Rows from block 5 of the image encoder, named by matrix and row number. Each number is 128 + 24 x the weight over the matrix's rms, rounded and kept within 0 to 255. All counts start at 0. Numbers have three digits each.
# pw2: token mixer project (encoder.blocks.5.mixer.pw2.weight, 320x640), inputs 384-511
pw2.160:148141145098136056095111113089126105139112143117105117132096151141108167135124156144109128118164139126151163144157129114129095125128135143123125107100129136171122173147132130136123156158108132108134096122126110099100114147108136089126151125119094120137118119141127092109132116138096100126097112111123105132166133161095115125132127105144131123082136117209105144110130142131097148083184
pw2.161:096177159128129151127141126161126110110169164153109107137110161097145117131136127189144069087153139127141155193113131130145148127132130134133112102112093125062101164106146121130124130111124151109114138120131134120139138165120148152149159117150115123110143109143098143127136124128110139176123089108124132168082113144095121125163177119137109068162126129158149128163139111120171152125112
pw2.162:119193114147158155140116149123049172124165124124132145129150073138169111136116109116119096175182134182147130128131129142129148124084126109139121097078151129091144126130081115122120086144136134120127180122135082171089130110093136131157159135120106177117114112112083123125143137117084142135137101052113116182050146077146098135142122115096103121127134123118112135167062105128131133134088
pw2.163:130095157109147164103178113156142119128109123136136151136126141107127149120133124114144104148115073104112178086117129115139133138080126138134159085085099155142088116131145150128128134097118105138116067109131124157138132126153141094143127107116116163117195163121122131127132119138104145117141152105129156175158139123121114121140180074216160097121123122104135110101142101125129137119111
pw2.164:149119115136147142141165101113169135100102128112068111109149180141144085124123138125124171104118108112128083171127135131152122118164129134126143123150113148128098122149131157127140119144129148099109095121135151151105116163168139101092118121129117142135102128124081095109109134110095098123125139127143132095133122166142134128135138140147114099087134116153116112129127101136100116095113
pw2.165:120159154092125113107127113122114110133166102131185117135181135066108125136112161140151116151104140098136141100116141141139113129099099156125110121080089137138094117152125136124135125137111127096122069112131097123132117129114121097126135142103160150123110125147134123073137092135150169125106095147099095132083130115122137146158108134113111137103127145154124117097115113120146118134130
pw2.166:123124117100123099081144137128152111128090119129119118113166106114157131127105138158164125158126139193144126119128123136103153125139152133123158143192114098128100127143141133126148171121122140121117125132151118169065136147088128090085112127131121126129085132123161127076123125105139101144136104181103151152086159137116110136155135058147079129105130127154123101155127143134179148090131
pw2.167:128143127099104174112097133118108095129154093129127122091118136152139150107112127117126166157136109098092090098122130124128163124126132113116164094113175119136160107099165116116132119133074133119122128126136149136126128114150124110163125110117131178132109183154101134093123097119109151140120086142084085135123150097105108125187194153174117092109133108143144115130115110117136113099125
pw2.168:089131118146154119127123127123124143119082115083141130120179118151182144130127140120127133126110143106143117091131125118151111117160142120147088141085149178136099073130111119123123132125118121122142140117105111110191137157102160162105139121092141123148121086113136146105130118123120117126125134133173118110134139116122139137143116137074106087114138149132153126116124137125062125145134
pw2.169:187109100199172120134159101133111121111134192124123135106151116087123172133159129135088136121126114100125111094109124135085142141143137138121178121056141141113210130133158135119120129139164105128139084116131146114127135099110139162119119140137122102127149110110058115130128140147087108111120135165127139149075105159159126117125098128105176150114115122076134146158124155137125077131138
pw2.170:171146157194137115135170134133151106128134127098086113132132121053084132116134158143083117125176132121117139158108137129128142125127132080128156115140112152117105152143142075126133125146134140097132170129132087142076109156144136131125142122111109113151126108118137093089111098149140146181109134146111110141162122152067133130125126095104101112124126118110093131139151147122088110155129
pw2.171:096124112097166128149119112142114123149119121162171139134078050122138140116158134171128101119126140136100099087113125130133133126124145127123110096120114118164188132150141130129132205099114129123126095135131139071125111175101129130125131118105153076134174149142135150072127113097145123083151187143107118139069113169103101129140105110098098127134128118125109125111151167116062130135112
pw2.172:118122095134161163131120090098110143128115113146137132123138122138122100100122082103134138132086127132097178107133126121135124120126140183129173096099103143028123112123140101116127126098133149102138160124113117112125097159148140156146138123121108126145072156147107127129137147150136121117136124096123142108138125108145140117096169090099116106124124137137139114124112120123104129096129
pw2.173:129118121150125143137204110147104132097134056110109167121132135123109110115130122131146092068169147120103164165130121131144093125099147167129127129129161133155152147140132151134111067149149126125123132140145158107115105073129102135127122139118147118130124136128141129137138119124124112147101192100100112128111133162120119133109109185080140088113140115104142111173107153123109198149124
pw2.174:154100148159132163100100087115118153137089139159150125123143158117168167128125087114162148083161106174108102164136142129120084121149112132128115082056086124131072105119110122132130151118096112144134111132119117183149120113118128151135128115134145124106141126153141142142127121111130137111128154138119098160080142074141135125125130120177140123149124143106110109187105159123141147174110
pw2.175:115167150112127179079129144132078117162104138145159118153089092151119145118126109095123105142143128106129169161107132131139109133080150131128166099126102133127144096107157108120139096108113132159129142147132119101063139160121128091116122136102126114143149099142123115086125130132079125126132122100121132150105156121144140148148107123119118060137132121130135143150154126129114164124108
pw2.176:129221118107166115093113126144117108138168181133104135091139148180188138132118135133142090175078150157098178157135118136146153133137152146132116104152147146167141111133149109117133197095142127143129058143118080141129131136125122123120133149133146114123125141130155162146141131121112075149158133151130161081131124118143127116128139156128135102148122139130132165102141126114154129118144
pw2.177:145099120173177124134141120151125129118157126110151121141161143103114109122131132109129117163127142115149161107128129117153081124096120124115135130097106127100131160142100109117117133121128113120126137102132136138110124090115130126090110121137103094110163145133165123115115115157131105119094116152166147154099121093138129122078151122083187119114129135147145151172130131125146176133154
pw2.178:113082179135186110140114145094079118124156149115109118149140126117087125158116138153149139131158129138118110092142110132131094124128101156127102090179093146123113096136140135137145067119163121111141117137122137123121120133103118098131134139106088099135136089116115155115133159105122106111142145127130119123137144068104136120170122143164151113128139144107116108071140125144139141119144
pw2.179:157148091135161109115129124105100084137132125149092124107092145070147156176110139109106133157153092074116154141117122136105145127169118097138121082127151134120123140112146187122126144141124121102140181123129112172180127110143133174120093124152110152130133161139170166133119118122143141147120070167116112142123120136116136135159148112124179157123121120098150123134183172138132109114128
pw2.180:145131171121148145100185137134161160144110110182157118150101117110106165097091128096122133112190088156148069149107114123136138134094094133128111173143113104127121168121076111127104107150102117125131119134112142126101121115129138159127142139134149113112100096117158086147122135154141132125152149102133121135117119116059102135122152139132132118115129125129158121129122149132072089120155
pw2.181:099162126100088098142110130154131148131107163158150119108124158188119111160143151183110131101110143101175154101128133144146173135137149155125112137083143103195224102131073111136142146101114186132135167128114134134077116117165153185172152125120124128119117141071166124108110146129131144119149123154147121142154105149140140129192054141181104148137119129127125125092118144136148123123116
pw2.182:103124107132134115156161155135111109114112066161120152148136141104128093135123129121144136107117127159144132057141131121118119130088115107122139126111143163073099116116145112129139101110149161123123153130129136149125109107122131176138148113130121130115064142135125121111121118115170140118103146097103130163108122123119123121153117147114110148102118122118129085169149145134111118150101
pw2.183:133168092151159143135140115117103145133169139111158117124130171130129132124123124136114120166165117124106128046125113120120136138122109145137129130111138105074112125130142128134149152109136124107129117121115141140176140093147132106151145131109147125138179121145134117085140124105120087076130189135132123118112126107183119128131101154061142099099121132138092089184126123126100156132141
pw2.184:182163093163105106111120122133101126108091122158106120093105149154101121104095122103152132129156110133117148142124133123131146136139115163128138139129102147116091110150163102132135150143126097145112145144119129169117111132118126208102146132126163143116081128119132154121142129106055114113151116121137140142162136118122112144152117141118097171130138128101124138119157068122107168134141
pw2.185:141121079125098120196153116098168121128164114093159151142086189112176094121108117112098143154127149137139119101136131122126139131110150110141153138163110145105097136108110139123133123130123125140139169127136128098086122125108128170133112133124119120116122108126172128113139154136145123095153123149103109156120124130089110106096137103132154170103123138154139149134128129116115131140124
pw2.186:132149137135120115196128138092172148148132097118123116135121105127109149142153131144107112125105113131101103130149129132141099118131114166132132116133102109113118146134159118126129131116125108133121133134139155132116138085150138169123143128154150161132155102135151120141107141120105165140153085129127123134161109146124121108142142152112128162104127148100132127145116131115179137127165
pw2.187:159129076148124108144117125132153104152138123142094131137104110144202122126126139123156166117142146128144107072148141125133156132085109136128152101119169181117150125129080127142112145117130123118132149123143137162098112103119143111105130117137176117114116184171122144172117113129166157144100193118123128149095091131131112119104110105193128148140137144113146122105123110127116148161139
pw2.188:135174124124091117163141122159134146116164116111144147116168134177108119117147150174132100133151158105139144104131131120105165130170127109139148153108091130121167164111123172123112145097115123121144092127132130096122111141158130136147105111128136160132151097124157101165137126134121103114096076085126109120105162150145142115130063126099130152146124127135131070086143070125111085128103
pw2.189:177095156137151084094150137138110102142134108150107130108121111138146122127126135148090133116158169101142229081144134137132123117164136141138135140098094129093104108138089186124138077172160106164135164153103111160106146154133118185174117155102126133134052125123139120054148143132188120125112107148103127186119137142182120115106112064105032165126115138137114094186147119141127092124117
pw2.190:110065131133122083119117125133084123111130132105152123122179103118085144134128112102116163129169105089159104140106134123135125128144103146134156167120128122095132135115099109142106123161169141130129094131114111130095104128100135120149124135157152100148146119146145126171136129095151123133094129146139091169164122110176133128149143102134150143107131134180145134109147110155112081135117
pw2.191:125132083132120172151118104145130111145112143132080125095117087151128162154121116110134145078163151041106106092133135127162114136107106134136135153167137122148132142119115149126128159120128161155134092124144122100141134114096134127113111124162100148132145096125157126174111140118141102110137113159136119160147113108169125120131084188143174122140129132107155151150132144119128092155138
pw2.192:101123102079162089120122108130096141130080119118123107121127154114087153118118134178136071105121096149106151146110120118126091129144161139134121114165101139111103154128103176122124088119132130149128137112130153133172136136112084148107115124128123109118127130130140144159119157106152119113114193154143139107085125139170142137097092131172123144135134116134094113135103122126095126157132
pw2.193:134143094144165124127125144111110146150143109083074135114091131097086143108125127091185146059144133102126104143159124128124143114100114108129174137135136137140151132126138131125121084138153119166138156131116135128094123102120149120128137124132126109133105118123118115117139127142098136125107101157141122114088113131070125145121108139104166138105131125102121125107106074131118139152165
pw2.194:095105089075114149180133117149146112132144114140119140170155111150145145102135112146133133138119121078141147129119119133158113134150130128127110145113078174198128143136117102122147135151150112117117125117116104113086121096160083152175144133149096108114101134107177108153110102111128132130133150156145108105115125090108143126117088138147141152109125135151104145081124101119107191130150
pw2.195:088123125133128121122086163108110130144165149125125151128176138150112139118140116137134128119116173189156094158122121130133134139139113126128131168151138155149101171130112108135114145116088134146123084109122104136062116117178112105102114135170114139126144108119139120086109115139137105162144142153119113084096117137043119142139111155136128129097129129119133111158097144123129148142152
pw2.196:089129135127119090101154140136130123090127137118143127111124188141165126121135110153168125106123143146112102119115131109117124131104112097134115140113100116079144117099173134116133153093149120127135098132133139133127140145134120082135118120100106088110145086095166137090143130118131125152129161143106140152144126138180124125116103126141134161117127132099120133125117106135176134140110
pw2.197:127140158095124120148116118109135123110108142126088141102131138071155090161138133148147164168204129150125112097128135116156070133178135098119151108159107182105057119114123119130116143109119130125123147107140134150091136153123140085117134134112164154130141141133163120155126167141093103126109082143160097076099140136100130138085107116132101107170132135088106105135135097122163145124158
pw2.198:113153175174175075099129130139155169137180124114124152106143176161116127116128107130097114119152154112148153094133129131163125141136108152131144147128135093159121124114102158126119107118139120116129104140128123157142168109134131104150129123136132072154084136135091123133161147128096171156123113130119149158139137156076122138103113084043115153095108127154105100100108108143138138091164
pw2.199:156180111117150152108078118116092143151129128096131156120119175153082106107132131104117121095113098144134083178133121117116217141115118109135110133102164134126087072118137139128131132087117098129130103133146107143127128104133124135111127114156172105138132130119107133116151108122126154143132100111148152145119110112133107115076150121119137073153136132128110131161145120140098125148106
pw2.200:117133123137135154119161165139151125141119153123142149124170105124103138119130125119112177107076129121121126093136125123109126118109112153121144166176093126113139172111172082120123085145154115127126134142130138112078111089160121158108117135143146158123114135141097185091123166144132133116119097153137151111126091098061141139163138123128136109143135122148118113132127142133130155128120
pw2.201:129100150101158157098100126105158123125157147154145107123121120080098124135139132168156117075142143119101166110140132141125091129157147108125136119145056109110116140124131123121141150135102156147123123144103149128076123111109117135089123125110138134117170155108104137103122114102154151082126166153155151165156143143089132147107139186115130152118134121117137161156124112120101126128117
pw2.202:110131132098089149066106160130168125114146126138160131114159169138131121137142146149164140133181128072132170153138119133095140119146106157133147144139138158118153101125150135121133104111085121122127116157134114147159117139113127144105132130136096157128065163133157152111142177096089124134154119140111136098180137165188117131145111173114136116153130137161099120161101118129139144115161
pw2.203:132184148147093131141083138128150111123098134106116099138138092131169105136129117116136156149157131134156098130137113131131080142126092121131091152111117142113145125106119138131118160140117119150124122114117147098155155114150128159085087130108106117142096135133110162110140135121080105133111160108126122187126102125172133132173200126105082144053126122111123124167143106130152118153105
pw2.204:152168116132120110180104116151083163133159117156100115161125078174166128123154115074118124158111182121128166184121122128131081131154105140131134150126122121165195185117102145136137095140132132113135129129124138159088138118147127091121109143131108109131147102126104127099138130097134138077090084102115128127119113125100123127147154144113136103212135116190145161140118123136133111151166
pw2.205:107100142133150126151144117145109176117105123145141134107125141155158111156118131121116133131135139099142114149121115132138125125127122103138100126174150143111123143113141121128113140150125153110134086148124115096153157142153108203180125126109123127115133099124100127152129138111097141169143104145138128111108093116147145141148098145112134104148132132168145139071119143137151142080167
pw2.206:054112152179096144114155165119118134123143123134152123140128158121133116129152115113140126162132114125125141175107136132145124132088126146126129067136111150125101148135108122132130044093126135136137088119131128063138085098143145154165123117153117103125147103136072156137149101083157097127117116111148119159141114162132116139103171136105118107183126146107136131128116109122132154125166
pw2.207:083113128141062099145144138126106116140090122150128122115104157105137081143114144203146118125117156111130139162128132127125143133095145132113096133108152115131110142122135121132150146101106145114139132115134142074086135196106159102134114127129144160121139112131090160130115162113138103116122121136098128170048127143102124122140123125108139107110121114119113128138123157139176102137109
pw2.208:171163126071132147154143138129119125125132061161058160114122117098134117138132133139146136180123114107116140123131127120120120122147129136125152110168150125119146109108161118118128170153120114113111112145143119115138136156141121128107134127129101154131135154117123117138123143134095138114119090096141141141146145137146130146109127155142164118113126124112138106168133098147138099087126
pw2.209:142149101151100151133169110096133124145078152110138108104112120171169141159145133094174132089079126171129167050117134133111124132158113152124130153186125137139121147121182124128122129148130099123118186118125093121061124110144112140087122121124133167096082152110131142137097143140148148144132050169117097168120117138100131134134116083103141149132122144155129164149155137127124145135146
pw2.210:082129108149126157147135080126104132140113063138122122137179152126134097138136128073110149115152116130149162183124132124146103134119126116126134146127128147121077110096135174114126105115096126169133099101106150084174147144112131119113123142160102101138187098129097128129125118129107104139150107093154110131154125116113139134145170101117165159127124135137135100092100102121129133078117
pw2.211:175168153132166148128098110112101145154164159123149145145134110149132164093121123177102118103168106169125115087122126122124127129122139130129129139104123156165092134105151126120123106118119114129134167126104109171151128163166122140103128114138105131134124121131090096151140137116128142149111161160141140151071139148096124150143154170140177122150129128114129153135134132138111154135151
pw2.212:138118184100159144132145113092155103135116134137127126118115129157183121103125117134137116131073112128169115084138122141109122120150145117121111093137110121144135119122132123124133113121135156142134071127134117178141127135060102109086138142107153132120149071164115122148119145110102143136170131128121178123136125112204142118112105150107157079087128139128121130148149174124133134162123
pw2.213:148141157181147143135127106116102143132187097146163140132141120091099157117139145134100141120140135120129135167132133125128149128128141139136091110117125079123071108122094101136113171142169127106140184124127113108181123104164143104194130131144144130112145101128122167149122103117119157077097119159152130104149125141132121109091163132130089142152131135093116127161118097136137162145082
pw2.214:112116122115148114129098116124187138109125135124117159158179153094116170130131142072106148120148098140120116121130127138119117122169140128133102151113194140168107131121125131136136122114121107138110110151114127137131127126119136117138132117139144113147155143112128124127131098153107146135116165173118144143165119157220126122104146070125142164128126115110101121164105100128122134101150
pw2.215:133155119114140092101192108120126153125137150145143143134161133089123096104137111085164151093143129133108133148130127126129153125110142130135168163107170147130096137124155161138135129137094130141115118115123116175120120108139122125127130130111148105130098104117116151078124099130117135131101141073102130107126140118199138093164105136124111074164135129147123128126130119136111140123126
pw2.216:119093079171121157065138141146136141149143148113146136135154151120112148134133154102108109139097123096132151139129124132145141118154108134120153142094139107140165128129117099126131138111081087118126142142135135094107122154133079108154156124115114156140145142127130130194123152123105170108140140106143127123102110094119131136142114104072099116143133119150109114130125116143129127132096
pw2.217:135078097158121164126066145129139109134176113162165176138149113082148142155119137089128131134201158122131087098149117130118139119117147129136112146127128112126052117114141123127128090125130138099144156142128123090132135135126121172147120129140133094140163134091105183117116135118215148150109130102115133112177147179130117127165083143190152151085132137153115126132154141136138122101150
pw2.218:159095176148190158125151146134147126121147138145087104121136138110147141144123116140104121082195149109137112082129142152105140121141141125133084117099161168110145105132136142128137108141114111121138100103139122188116126165210118137172112124101173109122219131157127120113144166115134139140071112120141120118156140163171134107047118107114086143171116133126130156117127128135132105131132
pw2.219:153108160115083143172128162154114101128120106101133118154158092126174096156126134096156149073137159143123135136132130133118155136156142124129136087140158152107145119130163131124127138114156125121126144147128119142180139143176132119119113141107114109141099151149097099077131144184105173057127118132104075139157081147138127114088123129130073122116129126093134119131137109126142094143112
pw2.220:108114169086131175096114154152107112151102152188137147137140130148159112137121104098148154151147140122117124161133127115139098120151119173117097185112106118133160115122092118125131124124137110127136112129137147103160125134127143143162124125112126101143117150112054142154130147099122128138162065091117130096155133133129135133129109146199155116083134115175135124182102145129080161119126
pw2.221:151107187071113100121154111138057147146138133161171100088107170102146106126137122105075164089124118107141134128130124123120112134141113136122161141145116150171128120116091159118130133120107125134145158164120137088111127157097117123094143128148111123143147098167095108059119146142138140120127147122105143084113159118099126133136152065115099081117129121173118103077123168120182101134114
pw2.222:111166083147151160148160113111126121126089075111070125177073125138064123118117139149135117121137150166116080155123127129167147134154117139122186121070114088132154147118145173122131169137111136142128146130137123082089119120116127092083095126143142129130152184113156135201133123133135159103150142106135138149123121136062128114121092140120135131158125127195135154153168059133110153168151
pw2.223:101095119203119123111103160097101120129133136107190167079096132134114136136138117137150151100145147147110075119147109123130103129125142121118118103104108164133107097114156098132135126122144127138119130131142129125083127089090117109101133110111120131128093155133155137081125124146124140131148135101108158135123150160167136131115162151141103156130127135143117133129102192102122114147147
pw2.224:072109141136082143155084141152109132148115136130107163151052087146094149131142123147112126134148108163119120101121125143119152141140111133130087127101110139151072130137125140141137074134094126104123069119116120198135106121152115101136122112130127176137114088126107156095128127128137167182111125166138115146082121122184108121165080077125128156137128128095150123166132115127111107135116
pw2.225:171087145111093095117130100112110110113117146124157123159110144115198104162118106129170101146078142137142173148129131123124165133135133175135133129133100144092190108117121149132136123152158145128131145126141119138188106089128128071173112134126160149110087098130094151095128130100098140148125093149129150117152116128156135124138141096070134123138118130116124135088122143145138121106117
pw2.226:082201186148097079099133121141107120145169162124194140131145125141166125150134133117125083100137097133125124141128128115136118138147093148128134123130110103144106167145145109120119143124100114101139156138123117133140158162158117117124123124123168129122185101097172092064133145161133133123128161156157162142155134139113143139165113152079074122119135129150139157090156139122185133090128
pw2.227:100201184146123126161068132128140145122125126146144124132158165149159142104121146121119168059150133137130132118131122131110147116113135136125113150169151138163147075144137157126124145097136118139133151149131092141155097107068127119098093121130104155154153093146144134102121116124132113133101159101093108125122130136131134137130153086138196164095116137129143131124142128142109133148148
pw2.228:112142174103163102143132145094143129153118109115110111153126102122130083109135133145132092131073181080161101129122133128122149136130150121131129136120109132101111156104126168115136085129130120115121161103135143118150099119112150158086115113114095190136153082117115159204121142116130118074150119143122147138140137077096121140141146152114137127126142140087115173125146136120084130141101
pw2.229:149139150058131147158166127137151110141123138162160131115118186114182134125139117091109155174101087120158150158121112122131092132108114123124133113114150115095110053134146141117118118131142121105126159124134122136141132114095129119129137115098149164157150176147110096095142133105110167174141093102104143090161118084067127139119160117120101121115135123164123135135142148131137136183114
pw2.230:085081111084137104114141154119154147140119128138094157123141173160116158130107120172058079150112104138128131107134127141152160114099156146151136100138123119125126149152112126122123166125124111114127117145131157107177115131142127175077128138145110095125159109165140139124136135108151094105160183134074128176084132111131115110136201157111133115104126135147124116141119131135119113130107
pw2.231:152171110146129129170097180131200151131115160109167112144161094134097099131108133107122127145112128133154119129126126136104100136114120146116139183141140136142176112121113140124138081141165147134117154137126111120138143147111102119158121135130134124123167116143111109202138109129171122102120165152120129169156129158158135119137133121154136164146121117153138169146131176126144097121131
pw2.232:172128144111155133154140148147108162111133127132122122163129144069154104144155122101135136124137154145116157165121131135144103128156118142123119147079150138099174144128147137129125103163103127136130106117134173100176140086098117118124114111143120105118070167141121153121139161114081162135129124147181173116138151173137131118125100113121157140121115122127109129124130203118139149150107
pw2.233:111142162168158132155088114114145150099089161093162151158105098161136136120130122118090117128166111158165147125128117125117060131114143123129136150119162135107193122109118145134138148134130101101129138110126167118094136172108146091114126108137103212127096135129135118082154114099132118113094185164103159116112142144175165127127102113168128143159130125138138139118101109117066107154112
pw2.234:145098161141174132134119123157166122119143171137162127129129166064152120105106141167113127163141161074074080172126131135129057132119153132127136159116089111094158138123134169124126147129103142087118157131127159134180151122099122157129104118126130118121178107125156095136130091119106111126151141168139101128115153134123123137124088121108132092088127107132128128119103157138107119143115
pw2.235:125079091106103094138161123119123115136149075136116144153132130186108152118112121124094113128119132139124163131120127123115117128129134127123111124109154148102158123111141117138118145129111145141144128111109151150132109144137133150103125139148160121120144107144123128137122129121099111136114096106161110121145098136151143133143187111091166118114120149101133148173119156119212108133145
pw2.236:182078124100112146097173125170134086103135116115150134107085114156105115082122106138141155163091130105133102092101146118145165129135139121127136136088131133117133153130098113135151096182185130135146102129120123120105124115105144131165103124120153139139131152122157132172142139138114121107175094162111131194089115112146116141126088166141130160125127127095152120116124115127139114092099
pw2.237:138144107117118140117121143134141105120122140119121131107107139138141136128135159150156112130109184109154158098136116128138122142117107113143139110096148147145107129146079153131137189120147163125152146163120117148099150153180127068185113126139146178131187144089149155123107110137093141150115152155147079135146114147139142126140150132087140126126131101138133131166107174117109124148124
pw2.238:161155121140149117137108138152087118131120150086173137121103126158112096115144100128119124092111161099153155111125123132160113119111143131136130120121147124189145118132126163121134107106077154119124142137144160148111124119152101152087146142134151109117161153092119126177138119119103113137116140117109129126152142136150136119105149142113163119099124131134124136117120108125109117124105
pw2.239:100094075119121139166098116175130118095172114156099131122156088171098145130133113095133089115144099123160129121115135140140114123159118115125096183132146111094106097117121105125108141127092124140152140116130132136139139108125131148162135141129101118139107152138121119178151154127129121187149111118130128096102162097095120109124113158136093117105129133152130101146127161128161135125133
pw2.240:132144133179112105084146141133055125121121108182144098105164087100143179163110136123084079085119116162149165146133133130118092135156132105111114129138139104143072127117160107127113170132098100117129110136119157123112130104100124111126106118119131154136170113149116147095130151108127120131111117134112118137082134127117117137133109066067094168143122115112161146104146101134148118152124
pw2.241:159160112160169093153129121129167156153113165136144119136087132096187125138131143101133090091135129153117174147129121134119096118108130113112124132099120137113133153127148100130106170160174136118139083143134138096119138127160134157106135118167144123137102099130148105138147135098105105109145134110119161101112122129172112135142164119087132122124118135122140148145140122124141134112102
pw2.242:116119127146135139110113131103165130114172169110174111160136110157136148117141114106115153186092082140139129110132129143131103127131161123123127140143149141095069146141135099135111155127121150128138148100135158167125133108120124133105134123136110086112074136108117131116158097143139125089138143099136144151168114170032135122131096208107118102112131113120155127108119082122153150136126
pw2.243:133120107129138073110076127114123163111111104091127117131155098124088149129137136164120147112131123128137120139134126140114102133079116106130110145064172129140094128116110110128126099132115128113132139129121119151120140119127115169106117134142095117135061132143147114127135106156139113101068055145143123117100134172109113140139167145178156120146136115092130122117134145139084082143157
pw2.244:153121160094156102136138155117147131116135131095115144133130121174091152142127105146112115175133125143136153118126131124142151121072095129132103135138179146197180114111134146122130086108098106116126116124132140140116134120130133122136113129142143101109177198117072131142157128109141136137132172139118098144159102145085120109159117120117129088135129128103106133110112206120135107126126
pw2.245:167137155149138131102127136097120107141135131106133141141087124127124160122110104115109135104170132073139178126120142138115139138098128107126125142124125105097134098125127163126145105140132148128130110124121111125158123121116139134112104131110137144114115130109126099143138096107116118164140155129105137147119150101083116137118129110143123133188120140155114125118121129113178152124146
pw2.246:132077156124121167115130116108160083150099125107150130114133170100157127114139112133093203149140143159109130172121128126151083133146138126131114145118123144159137083116147120143133116102141131122127173107136149116112144123203121076172114135083144125097070121124142118122137166106117129123150102120114153126164150116110135124094156139142121148129131122127125126156090106127163091142069
pw2.247:162129121118152121101155148125111117161131057144135133115122079142129112129109095157137131113127112136164170129114137131120108138125144141129085106163146137195124152132155122134124091145159146119127128117127141151144108176153102118131135135115166104108145116143123143128116152135144123116093141173105107138144116153151114125167151137120119132132103127084117140161094171132115136154148
pw2.248:177164139120103125129176151157102159122113104150207148119111144126104141120143135122141132137162139105154063137142138140124130136074129117118132112100140112133139144135157157124133089139102122125129132138126145139121126141122141111099122134130156148120123170132128114145127131121111109136122095119088119138094114134106116140215127172134105081187123132139122156130100169126100148158110
pw2.249:118140133106120148166056170141207112151098142138196143122134110138122115141149146155132098099140133150136102120126117120154109119094103133113149112147131149148111083123131132120123105132177129145131106095106101152154133119074109120135136121143099078132150142127098128064116112143101105115126170132127163081172127146148142146155121157123150146134118134111133110128109131110189113128148
pw2.250:150188107138130102113138105122118122148124152154091123112147129172227145129142129147118093137118146143125123121128137134129115126116146155136135129102134110115117148142121111133125087146143130117111072129126109162120121074080112109114124122113196131148137090122175129068119116131136120132137113079159183112138137133109120113123118103085127104136138106158135117118128112128181124137108
pw2.251:155114099118107111132142116104193168130197136096085129126143120098130112123142134118162141132128087107100136126113126132120159133100138119141131115086127132097057115128129099131131148168130118139114149127141141107105122116133103117115112116109140135130106162115118110071133106117157182116136137108101134090112123146102160133111172133125058128143133134111116125145132151113099123124129
pw2.252:135102141110121138123153122104113130109093145122157147143122114144099150121118141113150096083119103131127120098133120132125109127144147114120090147116121176112073156133170090132127102154183139139135155132127152132159127111148164096143135142130124097099131116138195096147140096126127143107108145098093142101138142123104147138111178151129128103073112139126108110122119092145177119109106
pw2.253:101198174148133122123094082160099134138106127094195113152109116123176119166114089114175126137140111183136124159128137119112156140100143128124117124142143118163147144141137133132127150131104104136134165132120107171113133125128152208095103118134063130124153175128156133075131117140120142130121129131110108162133111097111139123149097149155118120132139124136140152092082124134127087153152
pw2.254:120171114067150125135139146134109112129109137141077094138106154092154122127126105100170137136103137151102132122148130135104185126102113135130136169107167115135094142156104110120130134141111115111119124124123132123066130135201116087141114148167098130096117125135133113091129124111109103103122176119167086160127124072145127140141070153127101176175146126112143145199142083132095117108181
pw2.255:162121110090082149109101158118120105126088109132105121130130060125150126163127117068165155135086134136131131095133138129125145128156133072121126120131099102166129098137144120132130085144134115122147170142111102177175117123138156119213168137072158145119159182105161113196123129122141169144150191170146136108140130134133134126134172099107174149128126118145128113122103158140118107121126
pw2.256:153065102087096078128129115134102120163082108184114119125092112142115100111123134112137139159147131152115105136143129117117093130095101144141149153100154148136169123103096106121135124127122141106141123109120138117165149141126141183160145126118145150140082154130163148108149124141140141094155094139097148162144114113182111116131148118112146131069130129125141156132105162138121156107112
pw2.257:103152134164137094107162143131116120119098101143060142110123158160125075107145132096165109128119151159134123150132129121144154131114133122135132140177141113067124127128125121125110126066151149109133166139128152089182131163145122102133121129126141100111152163102131100194161136120116141125085110083124126139119116114080142119178125119142150076054129144107138147099120158119134059132144
pw2.258:136105140107073135171132110104140085106143117112150126138125126141150110094103151084137110158136159129147130120119116122109152125140135122135124144126118141103144127131127116127128150151141123111141095160134133135112124163125150136163144128141163138118159156127189107132121144153166154131150114165085111142092120106163137104079122144194118124150131122107137116128136148132133136148136
pw2.259:164098102117138125113092120144109138107098126126142138122180110131116098152124120089174159147154149133151100108110133129142138130172111093115132141142104162135154140139133067128152126137126096133127088133117120099104135098168135115160118131137199151130138105127133150089137129144112101130133194135136104157132144183147117131195137087120090116142120104138139167107088152123107131112113
pw2.260:144167151172121088087088117146124146148093109172096147126150115156129101128123138100147136157109130101085159093116131117121106129126129059132142152156093098081108141134089111127129134102089089157124174162134101060123122115107129153098157130135111103109087143114160129069125132168169124095110126073099121117103149119155131128142188135142139150178114113158119130112107153138114151102116
pw2.261:170118119122145135126154159115129142146112111145092112140168107160149119097144113133107146164138127108084097144123133136136159126175151145146129093152114102064150139136128088123137123109134165137121129146117118145152116152138129135122118119128087101121144143092164177180129134114125129109077080114112146110142121135096149145152092124127095136129121124174137133134142169118118134147144
pw2.262:099160136133106162145084134126171124104143112124093132146161184105139126117126145106130186153143123125138095088123138148115077143129129096122109140125125139081153135122106111131145100127086154110130082133138128151151151183128092080119133151146137129132088159118115115152124142127103112183147114128080102132098148144146122154097080132156136153125132124142118177148150086135153154096153
pw2.263:087158151107149151114168145163093106123139099181111148169139151097107140107140114169071156091132134171148156146140144141115157124116120136122095134135120154157108127129137122125134133103121152144121159127120117125122102132179132179140117114117129116119118157152138122110103123140152152157142149131116103130152109087174165143090156143120150120100124146110114109108145112133138151132116
pw2.264:159170104068107135108125127105105120135092085122143109142113097141114127139128130139130143145080132102128125130130144127133080121131148145121157112111137102138112120123141120128144169141085139123121103127160114145099127105192118103084127130095149147124174106103127099081113118138146128136157134103084103093232135145089106118112087138086137132073142123100154114162173132131135147137126
pw2.265:132117147172096125160143112107131120117103083085074095133118151128121098142144135157126134152141126156140101108124134135156162118155134135129097105131165124113149137133120104119121123108108110145113090131139140125062115143135140076148131130157080125141136140145145111133108138127164132195133091161149118143165134157144143135130081113104103148129128125112107133053145117117184160130103